A small self-supervised image encoder, trained from scratch.
Model: num experts 16, patch size [4, 4], layers 12.
Rows from block 6, named by matrix and row number. Rows with one number belong to one attention dimension. Each number is 128 + 32 x the weight over its row's rms, rounded and kept within 0 to 255. All counts start at 0. Numbers have three digits each. After the name is the row's rms in percent of the matrix's.
# v: attention value (model.blocks.6.attn.v.weight, 192x192), inputs 0-95
# proj: attention output (model.blocks.6.attn.proj.weight, 192x192, transposed), outputs 0-95
v.2 112:148101097173147144113180108143088144100027173137145099183101157080077135063148148125175136154146108131079124076100175100110136152120134083137176103088147157162134131074148123128115102104109149159138141088178118150150106153151142122094088115082170145108149159110119135161189183105059167046
proj.2 095:117181117108113087089115106130122170162201080169104184115180170169130164183086125110115156070139168195093120114174062170163085077110150138152146144136132101108120159152100113118119168142147151052119120180091129117144153089153112126112142104128071100150120101118162170145051119148157110149
v.3 110:120138158116125152095150166155158148140145141132106114178127107074079176121135147117145136103100154110125086111093110188101094113137148126145152092115147168207157076077110138122144132140104121099174169175153072104063127142076124145095111111073132153097113152151192087155108132137096188106
proj.3 104:145084123181102099152095121117157104131137088114141183097176154147148165118111098129123137147193089128075126172140143107111141118111098109100144156132088078061067137153123142134126145157199140163071108069138174145178111073155193121122151174172153069159117116084122165117156104091180119168
v.4 107:098163089092151137135188144158089149072077110107131121175107177121142084153107137136121123129165191104155162122119103141145149111084162099093076140087150118114157111125164143094053126067145143158139150128154156186095134130159174082134148119176124143118158107140155092077090103149192154175
proj.4 108:138122175209095099143112132102110163174120173086160159067132099155119114110131128138100087116118129140131149168157140099085139183131130130156169152146122130126116170110122151160145119142124061118099108101098096099114075158134141117090115116100169131112104165132049159167115150092091069113
v.5 103:084114102132116097062144163140121176138072195103119080135100152136120081111080135186138095131112162103153138113146169140158114119116158137129142164092160134098173065186144177153101105147157123146152106136160103137158156111185141140073137117135129134144112123185161116072098180164151082119
proj.5 103:155121103148097166211108122097114110126093088147101118106154078129144091186132100111140085139132097159112129107129126127162143161145150058155141096145111089134073163052115098102165124144089122188148175114096145100038107144107140108147169154113144104063139110072083111161142101106145132149
v.6 095:114183135120148129152079114185099078018126111082129074140089162186083120106075083114068123154157114149105145111088133106142065186094127072143139085103140128137148128116143108092175158189150174129087132106095117137073123121112171140109128180093141109117182151125142076117198113151116120112
proj.6 093:136065082151128146130183146085156185219110083125127206117169110065118150118136163097169142081109150077133161142130103124111153113141061122169095176114132129123124132140118167134080084066093078058130118083125113091140206146098074123143092090090060138141103113116134152130099145148060111125
v.7 118:116135113158158131137099086119137138172144075124123133113164122136127105099157119183132123045116137128135142103142140079099132165100124192096116123144113087155123147153089124131081148193104134134144132091094140065068167109096130176140169191133121108088234108137130089130183102148126147151
proj.7 106:120131102118110162096147168131132164073132128142136114192105072112167157155094103109126155190101094138114100161098069148129105086115083131199195130133159128165151120113141104105152075045182122157130145131174081170146117136116134095108163104145101141172053148140160135104084134104077129097
v.8 115:106107108179119156082140127189188150145153092156107149100152186143135155183126126124109188062113160158127121140115121123066115147125126102106160186092118102166092107110078075156102133078118157145129086065198125125077139111049158087129144145112101156158111103119136128134104174179156076167
proj.8 114:114156157160164098105115123064166101103108121090111110171148094117113141108152112094092078175145080088199174144147120141134173191160142199134096123146125146125188184126126161088120123188130104154180174194086136104146133149201120111119127127139122101098171145146128116105144162111112131097
v.9 099:129171066125147129139130119114118173165127042202107093135158080161116091121145125199102108137097131149128135188130077168102133141100118190048153165125167136147131119153163121131127239198120123128111132154129114124096142080138137125140152134159148099134123103124159094089168145108120132092
proj.9 101:177053169106092120097111164127148139133162175066170178178110184115137120174085147071158088127131101099180146104123151127164125128175174124174094074100124134133157145084116075106112046082156103144141097118153109169148111188117154130112105113122125181117158169102107149174138111161164104115
v.10 123:158040087074110108113084160076178090146190142124096167181177140093091125107166108114086124106118114077114107144167115148108160093120138195066140100144067121125134070141095085129164132095119136129197186132123089088099142141066124151113129193129093112151141099137132093140118172084143122114
proj.10 102:120173175126181096151134111122103137079090073122132144077144099098172082155162126090149111165111145193077094160100094123125105143105135114157124160122147162133106123122153147169071173177150102122088130140156149125145114095154151167095164083148170172146087171104070154125174121195107124126
v.11 111:132165139056157119088065101135124087056177102138122105149130185100120156141102110150098104186124154099157112135137081064085146127115152102170134125144104078148116095119150140152102146166114109160129170171124126087188144149134149173154114100117178153096073122174121136100219121114113099149
proj.11 109:119079124152124123177140175099207156156086101121143165138198094117153079139108090136156107136142077118114136089178160133193161128102071182113114170138108154156120115149111112068171120081162154130123107070096123141078143126131098101135194144160171142070159180078093158150060145130124128110
v.12 105:103140137119149129121135124121125133120082177137130117132095197130112082124112135152124140138118133190105166198148131144145100117122145095140081168100207097124112178161141155154123115084172087134099107177088149152151103129152134072123121099161128151116194104131099127102160109166119072183
proj.12 093:140152064132075153120176153082144149159192076123119093130170097131154142166166103131120071117149169125178151106125045126129134115117102131154144103150072174151118052097147114095081190153098129131134134123173160131109147124160128168143164144061088119109120193129161128096146141106182126145
v.13 114:089078122120128115120102117163072115135064196159108145079106173135196161124136097117127165173129162181185175085107113093172118142128151089124129133135164165122133118117120144138085140108083117080128165093128181122093118172108175149142132112120141104110170119106118174094159091160114154182
proj.13 108:139148130186123196139149138156163117130122047076150114161123095143047126056109132137129100094123144121086141211169118153089143106092056128171117163111121078120152126148139149089164107143147161171141070167108057114156137121144086126157130146133084136148110107108106126167152192153096093063
v.14 106:156125127148109164150151136206134143124097071083101098134127083117107191082076157114111125105149111178072131124091185173074126163081132154150159129145106156153189101071152140095125110115092157067123134159134144168114130130082178171120121135123154130106197123093163086121138101129092149106
proj.14 108:102165135109137093078141118102130093133117153167189136170095154112128131176169126107150148125160139115181109112137085144165150110163160149082097137085127117102108164125108137163148130183145135135120118112136089137149129108146120099184116120094068094168075177155117207153125187117173147113
v.15 097:101129103080167158106149101116079089131205123169118155075150107071149045193125142146102111120187145113108159101189139101136113157112130094155107122069103149133122171143112137092115125104095106165177103153150087130168105099156077108110157065140147140131130139159094144189113153161146122129
proj.15 100:120115144164101161207083179149212183171097140093193117157136166183106190105126146153115137147124113125130090138133133120134086097161180167083113114134133120152137079077131092174106097108174145097120118094117135147085147118089176163105151190156167134121108099148164067130092142112094126139
v.16 099:131163142134154154082059141106109164154112167112183119103051105087193221108179218158119135135169108146123169114115118106090137172159136090156133100129136166112112124135151096169180060139107146099121092097102157121127102152159147117216123098130121177127089100179129150135139145161171120058
proj.16 091:103144129098103139131161123159116100116120133140152109143179159150092084118062064088106076172126145096148070124082151172124103045106120131127119087067139100119133156174114127147093194136083166151146184159107043122170125159129095151076129099119141127132139159099149137086148128140080134189
v.17 116:149129192143121151175189121111133072117131115089153146101114136098155144126162148044082125119165143139115136195099081194082148168111135092145143090143115129146153120101114173162083118077056125063187131130165147127133155141148146153102117166081048156123164135144127098156144145118140126117
proj.17 104:088161110129144109159046089123114069124097108146103086153148124194106069104104118155188116145131104133118116111139130073165137087132141171094091120107124162152117133137130100093119102176150121121072158131098108120059074119121118188166154096141158053117117152109131150093148160175102127087
v.18 129:118165097168124143135206140165064171141070142114149160139114093157126101117081095145090144061168161185173156139086140167157096171142114052149102118069183154116185125119153149115052037172111110115111099144132110184149115108138134073133121098166135144147128141146151082099062121183172109134
proj.18 107:098181141211154180126127105120154104120134120080127081125129206176125151168151194108133100160094116077116116123181111131082149171152195146124152143128050119143079147124115126128175166083148130143146148122149126105096127189128146104141137168056099098112186116105138171115207117107134115173
v.19 106:144167143129073145110080144129173121105090092140189111161129060158122133143078111100146154165117104141178105138105124061136113166146088165143138082070117145154121155163093141136171157173137180098186170141137122092171111169103099132092140140125110123100154141167153128110103100152092130086
proj.19 100:148111069110175093096163169116058171163124148110081106090141161119161163112167131148112112118091151123084186073150140155105142111155151106080133134179162074089102091102166062142120106125102049162114101122132128099110158068132098132167086134126154108124125102113114060138191187114101145157
v.20 099:097080116086162140086120093134103077103166153173112164157131115120133161156138119127150157109171155131156129112139164044133116117150091196184164184157082056088094111139094075105140101139119146137172142164122117147134137131140113140099140086096167129125123119097088155163212107067115083135
proj.20 098:125181159127069140148126137147184206147140124125103114129127124150074122094121121114140094159092081100096085128141133144144121141092194130110110095068174161121183142142131190134138158145162141150094064134113131108153112087123102140096121184123100143107119108139141104119025141127150144125
v.21 117:105054144142158142138122192040191121126089088142092159161115118097138130085136107121105129150110123108104104149105083108145141113120061199111157116151113075124092138127091122124182102145105148140138205096122076038105207091081147163095137179085104119170116129140104151158109148125113162091
proj.21 108:151174129124089100114158125175124145131182113147138148105193157173102123169099069091107158113138111149149057130151144146083108127107171129112127189072151165144165086149146127098087185112133109107113096154155150171125083164138102096121116065139124098104162124067103172146180126102130073130
v.22 126:113125093103105163123116106159085121120158162170106120100113148125134151075165094118142131115103125110170139120153125104190119135148110145125073169127076133149148172181146163124158166124180171119043086103123168169116093186094171109193146170155096135144179111106111189103105120111156114187
proj.22 110:125176179064156068103136137112157148164134166084178129157112171129138112115137174144091137147086144124105129147086095161058145112089130134105145040170140144097177111143124075147090143092051086156198164141115093087164143098161060156125089129121123127161115125137170087096099105131128171088
v.23 089:103120148163123124162076111095106168145039137143147164161120126194156113117126098132150124151065172128108157130119166143110086138110134108145147091075149155143110132109166113092131179058128090114164129129050089093127175128140078116133126128080090089090092091104113193094159074166105145087
proj.23 095:155137095079109170075144184178200142147197116125110117148146146084116151112121142127145140063140137151120162147133066082122135093071098192128153158111117099132171097122129153148123107154101148151100084067187152108161107114108134115121133135156172181147156083111126083173159179132112114127
v.24 137:095115142142129175130146126163077185102056184113109075155111162145122119083155154124158128089167103170150141184123150196146133187140150057140157161107180201157185144111162155116078090123120157069106084124158140189117156173125126133138118092108120118147131131149107107100118107176138109153
proj.24 103:132183113141154130099198067113156071159126053127182157091140111146143145131122170140110088155131176117097137123158082087112135134080141115126112108119039088085135139121129117132134154122141099131157156143139160090107086109102175083117117158145114157110221130094117132152097157141103178084
v.25 146:134050168073105117179086124105176043104220110124171126139176094126096138126129073108107103136117146095091049152107100106144161067125081163133144117202086113117093110148114096100149120131128088142149174133138111073157129137117065149130147213121102099133097143146120148112147132075147115094
proj.25 105:131109115125135092162100152100121165105111095133074152103090120081174052117171160148135129169118126138107123119093152144119116154153097181104085103142114172170087122141090167121096140094121137091073092152141120124159118070120199186079105076137174121168156090113113112187106065140132161144
v.26 093:078134075138108125105091114149120136043090088102129141131147154121141158160169085090068139153119174167087165175136127147097162134168086107095048088123095148128202106168114127143113143100119178132039109182181154132138152177111073145100132114148183133094167164148116160167174061134159101125
proj.26 106:135148144172179169120108131124134122188113134141089109124059131128094127090066176104146104102153098167129114080128092069114144176101141162113153116121142102156064133112101114161112117113113067136211131076069109082092110117143148127153137177077075157158121111115147147089131169167039129140
v.27 105:080143166165127116019126080147164161118201124160120125108148128135107151187130070179097147124092144098080123158141148103110147081098108070231153112180164169078111123143108169129135148186122213108113159135098094131095104106165100127102159131160103153156074112162150129116076136118159115084
proj.27 098:165092120087084071171127193136114126149097142108099109152109154139131096091101173101120123148130105083195172113102137145148163114142124169071091152086094115181158169075139135099186185127136110135140099130074136153199136160111139160114125143114160091097139104124108151124172088127127148146
v.28 128:125107097090109167174101098114164117146170128121167192104094149158166093148107122112135072074092143104158072103096108109121128126180089165154092153146105087105103112165117107129135081119137075147170176147123105110172119090123112145170155145105134135142147149146156103122095108083118055190
proj.28 095:152105132151159121157146162109117089074119074169023096110143063147106120172169124182110197178134100115138162119195116137170099155111138124143139115126134113155181141126112155113091131113155116138069076121108132119178186129128097131093125151117114150089090073118139125080133165148221177072
v.29 114:119072106094163159149062143129103181148127100130104145103083173156146143133131090187145139080107061136098123146116078181144071133158101128088071122163159107111138171156156086128136166173160106156113134157102178158075127145121124118179147149093099173130157069099163096100143112128109161162
proj.29 106:169166144103089143131179145106144087113180120081150135186134084104173108154103163086112108165128105124164131159127144109065182139085134127195154121136129095163130091164102134168110065111134143161172139113132132087193156122098136132083134146184141116096183180121122136096126125105174118127
v.30 103:159155129137103078147115114034167086116129101133124150131116114099112207143154125118074199088125095124079144151083134106132147174095157122161179160071156149210133113073105116118102113145112131121168103183131072109153103130086114106129069122127080175137148142130158156175086197150093107103
proj.30 101:073121144149161149100120106145103103127129119110154076092141197144146121105156146110165113151166135110154145150147110102122114064176118150116125135139064102154131165175143108086181152125176090134092171057133190113157122108131149165122158097168156093139171145118105115109211104163159214122
v.31 101:139164097172126132159155113133131123131066071127113157099071141146100085143106186091175157083136114160183152123156157133150132094079159113138164123028159163131124124098144110109105084094133103112142096086148110130156158143144141022144053129080132174121158110133170128130049166173111110108
proj.31 094:117150122139148136053136104172089159163147171112110088121210153162164162116159089133088107149128132119123156122109138119099113178210110113149094184167121139169082120122161106157159121160136105143107131150089131099076080122130128164149167101228106100120125138125094058130203119179140139144
v.32 107:165098123145047142143098125091176136193088098137179132157127150143099059105095139131115160141157170140075152126101132200081120160171125126114162113138110132136157116143161141109138090120097123087145107178146104155137123119146061071090085150125148122120159148154092134114115111164182094089
proj.32 103:123173122139175101143134114128099081059173207058136134125143100114160132165175158117092122096101142121190076110126148090159151083046127108097135142084119099091121090138094134131106163137154113136108128109125171152108090174110123170100152086140145094166116081095120068096156121099092222149
v.33 096:138102039084112135091089152136129136181118072110116137142185147081141133115142107121103134137122184098141128140063127161142151132102104154093083161117134099130094115173116174138111083126204127102134087121079133140153103134229067077124088149147147175138116086171146100111139066206161106142
proj.33 100:126177164154130150132131118142072110061122180150125118116083070202130151126084168099092144116129073159105134131149155098120124131139149085147157080133104146133163125080123086100107160115071116106086145132117126152107152144071137151103164096136104065130169149110160172157124113058115162155
v.34 106:111134141160168072135132140162134119172094153179130063152121103119109116086152138123135145069134144163131158038193128102088150115088162128175129128081106160160126094130128120114201090152129139153070118152093101121156088111095141084125087100123143077126127088099128138144148138088109102130
proj.34 104:095153180128112155125153144121127120144170130129106208082148102129070105165133116154141113135128092139085124149081117153109115091166114155137171140145145129092124164143142075177099176100153124131162140136145162138102158097164150174163194092098131197111120129150116114097076136139085074111
v.35 093:139157144161187121092134100164148125098150123113079159156115134100093121074147115159205095125076118151106139156160135074131102103148184090140178161080170149162129145162071091104110121112105125081127126082121058147109100197114154167148124071123093169120070116148151082160165192136126175143
proj.35 107:093101083099114122163142164111133100143103146171121103088125084180137139127147105102052129130180087119157161117146171127124162122124099180115132075135099103035133108090178132122176115154118153195139132143128156072124125066131100085109160142126177106103122163138059150078110105143128070078
v.36 101:123105087120066097128135188132160205165152059167095097100143116095125135176224099106098193133195121145093163144119152126170159092145140175138166135109138119168074113128177107098120099128091132152144099135116105138065139125105120089135117149158142093088090170148155104094136132100160104178
proj.36 097:150184158181143152144104075072097110119177135113137165145102110121170148099075150160179088126124140104184114157136163083092095211117153164139106130139126135073162151116076096146126178118097127091134171156089151137208085159136154104118162095052104137126118095110074131143070114165124143103
v.37 108:139052118116130149158145133071128149131145123115066135155081143148123151138169139097127139132197179090080134114172134094080158086233138124166137098120138159153105110085167142082139229108144110159139123090064113141130184117076088094153128208142147138096142143114117115148119132138106125085
proj.37 109:131182155186122127147108176190125149106116180153195150112165109111075106186113124184119110119091069201126159137132057126186115183054130136094125151143125089099146170152100121189147052120090132121128142156148141105128081084158133166126171080144124111139066143171157145083139151103125141170
v.38 097:112087133116141129167137136146091087097147119216161073133101089127109093116102120131146075215142146143177085107126086114159079129121123176145144064140085135100169189139101114137126091122085114155111148088173183156155130090102110151173186141141120095067102129179136159159048170153170115097
proj.38 107:122186115123140110087142129132140203139125128084107149153105210135150162188139157176184182093116101141085117108138131135121158146119127131122137181155161136159067079125163109152119149155186127101125122157139053096101101167157149138163083158124183102173144155109151139130146143110118124086
v.39 096:144169140071116099109090112158104083182159137129090149116188095081117146121072103093229156106105113145134115075120158096153147157147090156147107138115123123158121113136109130133106149160174157083126146121130158205149037122136141149179127083130094133136116074071142089102111152117156132124
proj.39 099:104097101182155150156140153132148126063000096128174083106064143174123109118208151140131095159183120074135158166162115135093123106150140135104150124139077161139120152148113094114164066131093105137042172119137097089099200114083175130058121116129140106115115171148080144121152111069093141125
v.40 107:178160103113082072183167162078126159137160087140134185110172158062185105135135161143128078100151083119085156133151105142182137131099150144134185128134093074134100101118150119120153160099144154118110106126141131145157118118068100104152131227081157083127152111133149099166092125113111145082
proj.40 110:100124115156197215119102106168141095114141184106117123149093124162120125139128112148154148139135159167162107120111149100109144142159168109133083103086163136102156182139066137133147143168110141118149146135119125120062148077186178077115132031199085163154079117129143129143137100145158139161
v.41 100:105121101110136159103165127187126131106057149154131155165187158149164145124062192124087096175111147128157174077091128202125075108113104087073156087101154161104156126191134144138132122133142112173085138119189140116097043142180124111119106114125166175134162157117069176087108139146225126092
proj.41 108:150170141123129153141066152058146129151178123096146104174088114143068103149168070151118171113151105143178089172104142112119164150088083135177105143206103119124110102070133134064103121115139151110179086084099125142158165142114087145110151185151130097124172120152175082145136070118050115123
v.42 089:211081147133166157125108215158121141124134072151140144100125112106142123121123126168117109128174088060115097149146186088206133107127121059108145162096180124128131169114127152080183130147152191152157146130129175167074145112133125055127124178185150111118154136125130131111154104145132142119
proj.42 090:097192069136099123122143105116115103123202148113130118144084162160122179132144130108167111078105113128061156153117128146087134169120148193170047113131149146117181175177127100175073146105125057120131106114153086093183121124104125172166119105144063145153114105154098145170132080098163137164
v.43 095:189093118133110119131102108143147128115150104077081163150124167114157198123088066105140161093118159148066125115143097142086111125089140118112151136074148086155053093099163152198152130138092131150169055153154149134111128135117142095130173117160191115126144163189166065157122145185182106130
proj.43 095:104132119133127115144135186127066165106085125128167105126135109160092059106176187145125097117122160103154159115080147122143164116154106133102091144105145195078120141111159074101080143131147171155100173122088093077121107128111096128107129083108112169122128105058095112062114076139100148165
v.44 102:159172163129064193127089094103132096100067145129161092148096120088095103114138143097140098091139088152105115182142074191109109120106172132109141115102157090171131147149083051130090189068190133104097145086112079134104109186085103186115156162125068102131095108117152148117067104160142137078
proj.44 098:069100064112211129126162101112100120161093131131116156136149074106200113109166125103142180152157150157158165139101144089129135134185070149121099150134087133122063086123107172124121067152111136114119118142142101109134100111168173115118083143165229139098164139147102078149163203125113149205
v.45 098:130114135130112086155175130183137210139071130078180139143133136107105113072119190138121145140182174151134104179145133113029123113043087176109111143121126141103124117099109186122116118152166070064135087105102150124162147115169152099141116169108151138163141174144157122082131180186144174147
proj.45 099:139171149111138162094077093115101130172156169147095115141137088132173148132132110121135143149087101098121135124107128176179172159215156099086145116137139124115133126173196112142132088077124202144128161196161091151082171161136070107098118113173126098131099106112133142152068076082152106145
v.46 096:110116137154186177128140113145125138162093150175046138133087123106140120169113091207162171091156115080102134107157137127104142154123140141170146113088143078161181085152121052105091125077179194184151152127115086129098130142107178172135123070118115123145144070160134187145173131101153140070
proj.46 092:108154135088075111126131092115110112124162120120191143123093143171123085115163151035133118144070131181151114196094138160156136122127131151096109131173112168135072201115154130159145170135103059080141081080120239098133118154116110084107136185105186123103112170094093076147078158136162144153
v.47 090:108180108072134193111093102110132125078078142147146173136093138168059116138096115097091184142125169198074120143067084123141146104144189131132135139140144160134059130125111078131118140175159132162064116122151174140093114133145179144151161134152166140109185113098118165089118112178101115104
proj.47 092:153087170174138072121187179158122106134175125161147116063129131154144135128146104142129122092109081064194165145156170116126123127101082129167113068139117113109174130073157151118150100089154142117164105121159104102166121103134068142137112147095146141097137101138137109119154150090151169172
v.48 084:138094114118121136148145147101143168116125170069080098124110106121180074155091130097188125162148175183116163164059152128098137114122153112146074139166117089127099148111112083141189175127125109130086096100114125129078165145179107112120129131133167135129151172048124160092138092147126136126
proj.48 085:105120163168129116109079118150123119102169105137154168112135136080061160085156162170076148074126126101133102133201095132151120163127110142084167107084199142150192112163148145141129043077122124089122147184176128162143128099108100138148102131138140110146132117208163087142140160160137106141
v.49 102:122147141161124166169107144114145150162160172146177138193111130086158126082090163140148163097131169105101162092190145181145162139116122125193126116132157155098140081117177126125142146125105117128141131109080183128127129149123117118158134102151114141113173174105132113055108096129151148145
proj.49 106:157118118149099096119173157150171123102074111109111114151135134140093087143135088170062092169093094094104173112066119122139120151127159138068135152086134112137136144097095129078107107091114092154157101165148089160097095098165099074077120175123106115181078130142061169142137109186093095083
v.50 095:154113079085150119186190216119185154110115120139131117158110152127156129135167111080133137133160147105115100187109110091160163123123206110082090152219138163135090101080142131091148122119146124137114112154159208126182143175094163110149121131127120111119100134161167111100136117097127135112
proj.50 101:108164168121076143079084089106068126121135138130157157137158098088103126153108173223122134105097141134099132113132154116110106155079119135137174122008102090097139098101134125146138137135113140121119153125123055109085139086153089161105133176137132134118133124049116113135089157165170145169
v.51 099:138139152122174144059125168129122125171138111114137117091178104193126134093098120158197139152145142127130175039161203166113195156111140107139095161169081123130103101149161124144164112157077118151164086117141137109106175156132137076100164108115158162101135131110158134134133082142170072105
proj.51 094:143103139125088104158112141147089140114169069116127178139115167121080192134133105110042099099100148127127108191075086126222067121121097140090160098089140140146143157089113127115108169120174097158149174064138143123151073096118084168105087144153089136177125136107124143135122156065078178171
v.52 132:070178178108211096113158098099147097151127154158087138078169100090133142142114082111137136103184101107099112049148123063156062154167103235154155135130088157156150186127094121127150107128137110146138143148104135127126145094092179182163119109089079142119082144066109179168133151033079129132
proj.52 104:147055095119067106118117131140090159122106098118130142130104162129103113136112136136185084170074119176129077167129115134101133094096244042134113118164126112113101098129156067088174126160092168105115114115135111205151100148178180124124093140182155125133150134147160089097114150193189133075
v.53 108:149158099163143072122120128199047135145176060177062156114149146151167154110184182172184184117072062119064167102118125152151121121115174099141142111151171127101100113162150098106135147146101155181189149131143186112158156119111154076193143158120144109126126163131133140120126149113092112173
proj.53 108:122140191111117149120145139113231172123129148084145101146128159105128133164113091114132046130250128112170144144084178089151151154183106183125105118115121175174187158084168146149113111123115113114114106144122129117078118108110136149118097144117065152144101057140096116130148087154168108061
v.54 097:133125124171134121204124095141092103143109155077085095127055111107140108080150166110131128119127139164098123085148122107149121116183154181069152079085156119137195129089126074107114192095096163183139121128112149119155155155074074137211132174151065121102132093183145182135178097180141167110
proj.54 093:064157171101135145081137159119135167137161150184174119097103178152122108166087105158089117154120094143135149192121115118037171157082149128176106134172121107123097129192106187162130116139166087123153142118131071113122083112148155108077119106067161135176058135141085094140098188077123098117
v.55 107:097147162115174133049130112116131119154114155188152115094131184163119103102123191151162138127111137088148181122141114146102088114101109067081144116084187116109083091097191109145131060161098120148165124162153227126132141145139113137153115106094114139128141128145111096092097097138130072226
proj.55 102:149163142109107073140145116124125173115162117125117166160096091108117134107115045145104110139160134130069089121063200115151151118141166161146126152157025183144224156143137104126124135109140108175129135109094083116111095128087149110060093164142118079134149141113103147156165113115161180068
v.56 106:142107110152136133085115199118140107082167093156185133125163132192130153154074111152112114204099155131132147130086128184086161133102159086074085148116139082092103114159156124170130150165157140184143113162121143152094116127079072123138163154134127132177165101145150115106106171109135108158
proj.56 098:083181115117125082160079073100113179176151106082088130146084146157156140151150116085125127070094146104174071146148150126108132125122046127181102071130127172137136159102098157113074136141084078084160142114134105110149146169159159154103070091098135135092122160138144157106205091139103148141
v.57 101:123085096096119200120137103142150172140074144107125166190168113145125099134089131148113118129114130111128167150094195190142158116104117084067116135123133154087099088125235179136132103119102104099162090100110157116109160125131127107126101150169203160116193109221162062105094129165128117165
proj.57 098:187176138147142119117068164120102091112178119126169110079129124146135138084149152073099200106151130129133092163151075127137097134150117147159119147124138112151144159148049129120101147138128177135114131176130085096094072129126070082059167083127109070162109164054111158095113070099109146158
v.58 101:151150125173078117120133126101104122094145169148105031099117131096127121150140081129118078112168161156158101118128168073162118079089154165113122122167095075104097125134115104053158086106163141098183118105200116117110127060119193095123093131093162063119136130110142139154135105054172150107
proj.58 107:091113133142152137130106124124101079147131103144142194130177091150110153082131094141101159106081146075092112130105092121042140161143178105133112118073142169139131167149165159173156159147104097165075136172064129159107143127104092126120107117138125172147103074129144151148089118152128078114
v.59 097:190122084182077121200147132069156148078157097154129114124126177099128136117180138196144132156130128086154134160149091135204110115139170113117137160144086093124147124150108105155116118092083148119121132202141120132056176097093041104106126174133147042155170150130111128166104115096126119125
proj.59 088:067144131132133146107098101146133156146104127116156088152127115150148136148086118162134142122138145109122092056107167125072151116171131120188098108125121123107071133124172170112140173167172115118171109132111123096188136157169190095209136097144099185139110125130166101111139155161163174144
v.60 096:090128126093139106133150076062139136083091144131102149118139157129156128171152131138122177087125124118108191138129172113101146140143136133102197131105167156072136163131172127113161160076083168137075139134155104120135049179114071254129127083111065098095095129074110095068082113124140140141
proj.60 101:141167107166141196127140168175177101169153100118140108107082076081099122084134125141119094209125128179151116106142130115146139121157133094129121104141103092137178081076111120144099132174100082114167146131066160116134192116133163054092147145125170112149144111178102095142175157153062074053
v.61 097:111082191099138105159107071117090065126128211093125128119186062105165156187095164102145144098107128131204120137103124126078122126131139146128132094157129129123141147134115185151167141144123138059167132179131105114120119128109112125133153130113084082128156121105129107150126158155115111108
proj.61 095:154153102160091145112136171140207175107079099116157111127048178093057101058181149115098148179128198171116116106142125168147114094153105104110097172101126103172126138131136153159123138131154168156075150099143100179149083096133198137111116109137173160135113110124162119120137077087107143115
v.62 096:137146119130124107122116105149147092168181130203135082083163140176168063119112144152157113160130094197135191081089130152139134078117160126092110158163160099096108116092097162130126103146095141070117082083140155125081123115109094079080160132133113149137141154144148149125157116146157204068
proj.62 096:148107094100130159113113103128095106122091164077166115159140118124114154069117092155095084093099159100107085186129119119149177147155128152113165106077104125155150139201140089120170128124192080131164101169158117111135109134155113157137062139144134106156131103128113177122136137084126097152
v.63 101:095092025118118119121107111159110108083125126138173174132118158111127119114136166100093172104087126118073152173121139148150112075128090065111096095113094114148129075118139152125141108106201123163211110122177142167166129128127152105129159139110142109109142096130129153146100125119185046150
proj.63 105:151114189128090131122100101136152159135157117096061159101073082086111143137145131104127117121200157092130144084114125121110088157079124193116132158132146151097060151099118125141085136208077162100064138134075152123083131095091146115143104145122056115136136086075084086141119174152066171161
v.64 091:131156094115125068083138131111136143118174153102108169073198096086177073118132112125120107091114137163058125140135120144161193110076170141080081098181165191150085115106142119158115095069135073155118147169170171151145122104172161113178177135161078205140153177173073107138157121087069125110
proj.64 098:126106165131129139167073121164131102133140110123124055131081142127089202130128148153118172129174145128192142131129165118111066116158121124153152142094121093136173125153114136119160170196131155181101101142081047147155126146120081112106117135099184082131126105122172175117085091111180111173
v.65 101:178131157115094115129187131086083099114104099127116095132131169129181106139154105146150173102150120157141149111115056133119157157114172072108081133143199207146130153122143157116067066120115113145150144115205203169096116131099142099140120087144094140170158097156140141159138139143224109157
proj.65 101:119096159082159118176099139142107174152126165093107109131147075117136163116125140102104074126102163100122125158098190148081078076171126127122154184138160077082107142127076105123193116150228119123130090146141073120130124172083194150077154119124161145078135168071128168099109105103086146102
v.66 094:116151087137168119108090132133137104140183139136168131139112081159107153157113183102138139144162135102195135120075123113104115124122140055102095093134151169094075133094135125132130134104147211045145127136134183136156108145163108070163166139156123178050060105168098129095123108143095125153
proj.66 098:086117155130118119116130105114077156129092093139116174107128103069148112098142084121156121083173135125062123131159134142127120091136112168158106177094113145161144107119106132150104159133128058178066141113099091122140167168147141138097128086074172084179130143130112097116090104121099100090
v.67 097:132081095179090134080059159089125138124147107105073166192131147155154098146095141097103114109126108178106098085108112134167098181085141138108137175159134138131143091127136107073138109152076167136115092129157068175081093129117177123080171179133120239135182127136123133126199074137210132104
proj.67 100:109164151055139152189216103121134078129076171140134069067136122117114175080178144125147120153137132101148136186163110139094143118183144172152138055066127108121147130094123151184129127081144123159164106143113169125167169174106092128110091088111114075117139107154133120125079158085076133110
v.68 099:097084110161105109121155077148138141106171112145169197154075074066158075145070144108131077170122133100106117145133125131152147113112112118112125141087131098107114175171111092156077119158173096119148101102132103152148150146132106135170130067122134163128151172127136111076164115177118085124
proj.68 101:157116113081115178076128170175094166160119111097120096110105167119090166143172154104142159119117094188109121116168114091118137160141108143094118082155118133170192074097127123116172160098109132126166148128131136092074067131108162147073093131172133111129111108164056110131059098170175136148
v.69 110:124202184144129108061063151132146095142222095127098122102170090104130119106092128108138160105125150153166093092130173116093110127142177131146112159188086131102098152126113120113126168156144121151146217151117074095145073120133094111104119129147063097168122125143090183167081147096041102127
proj.69 099:137100117137121103160156136105104150114121171145145098167098178128135095107130132153123109124163089065108119124115142114198171092129060107142143099109140099115161116117166090116155182140062139164126106147109172099115122078129159183128142182109189138119148149147155130149219090114183106128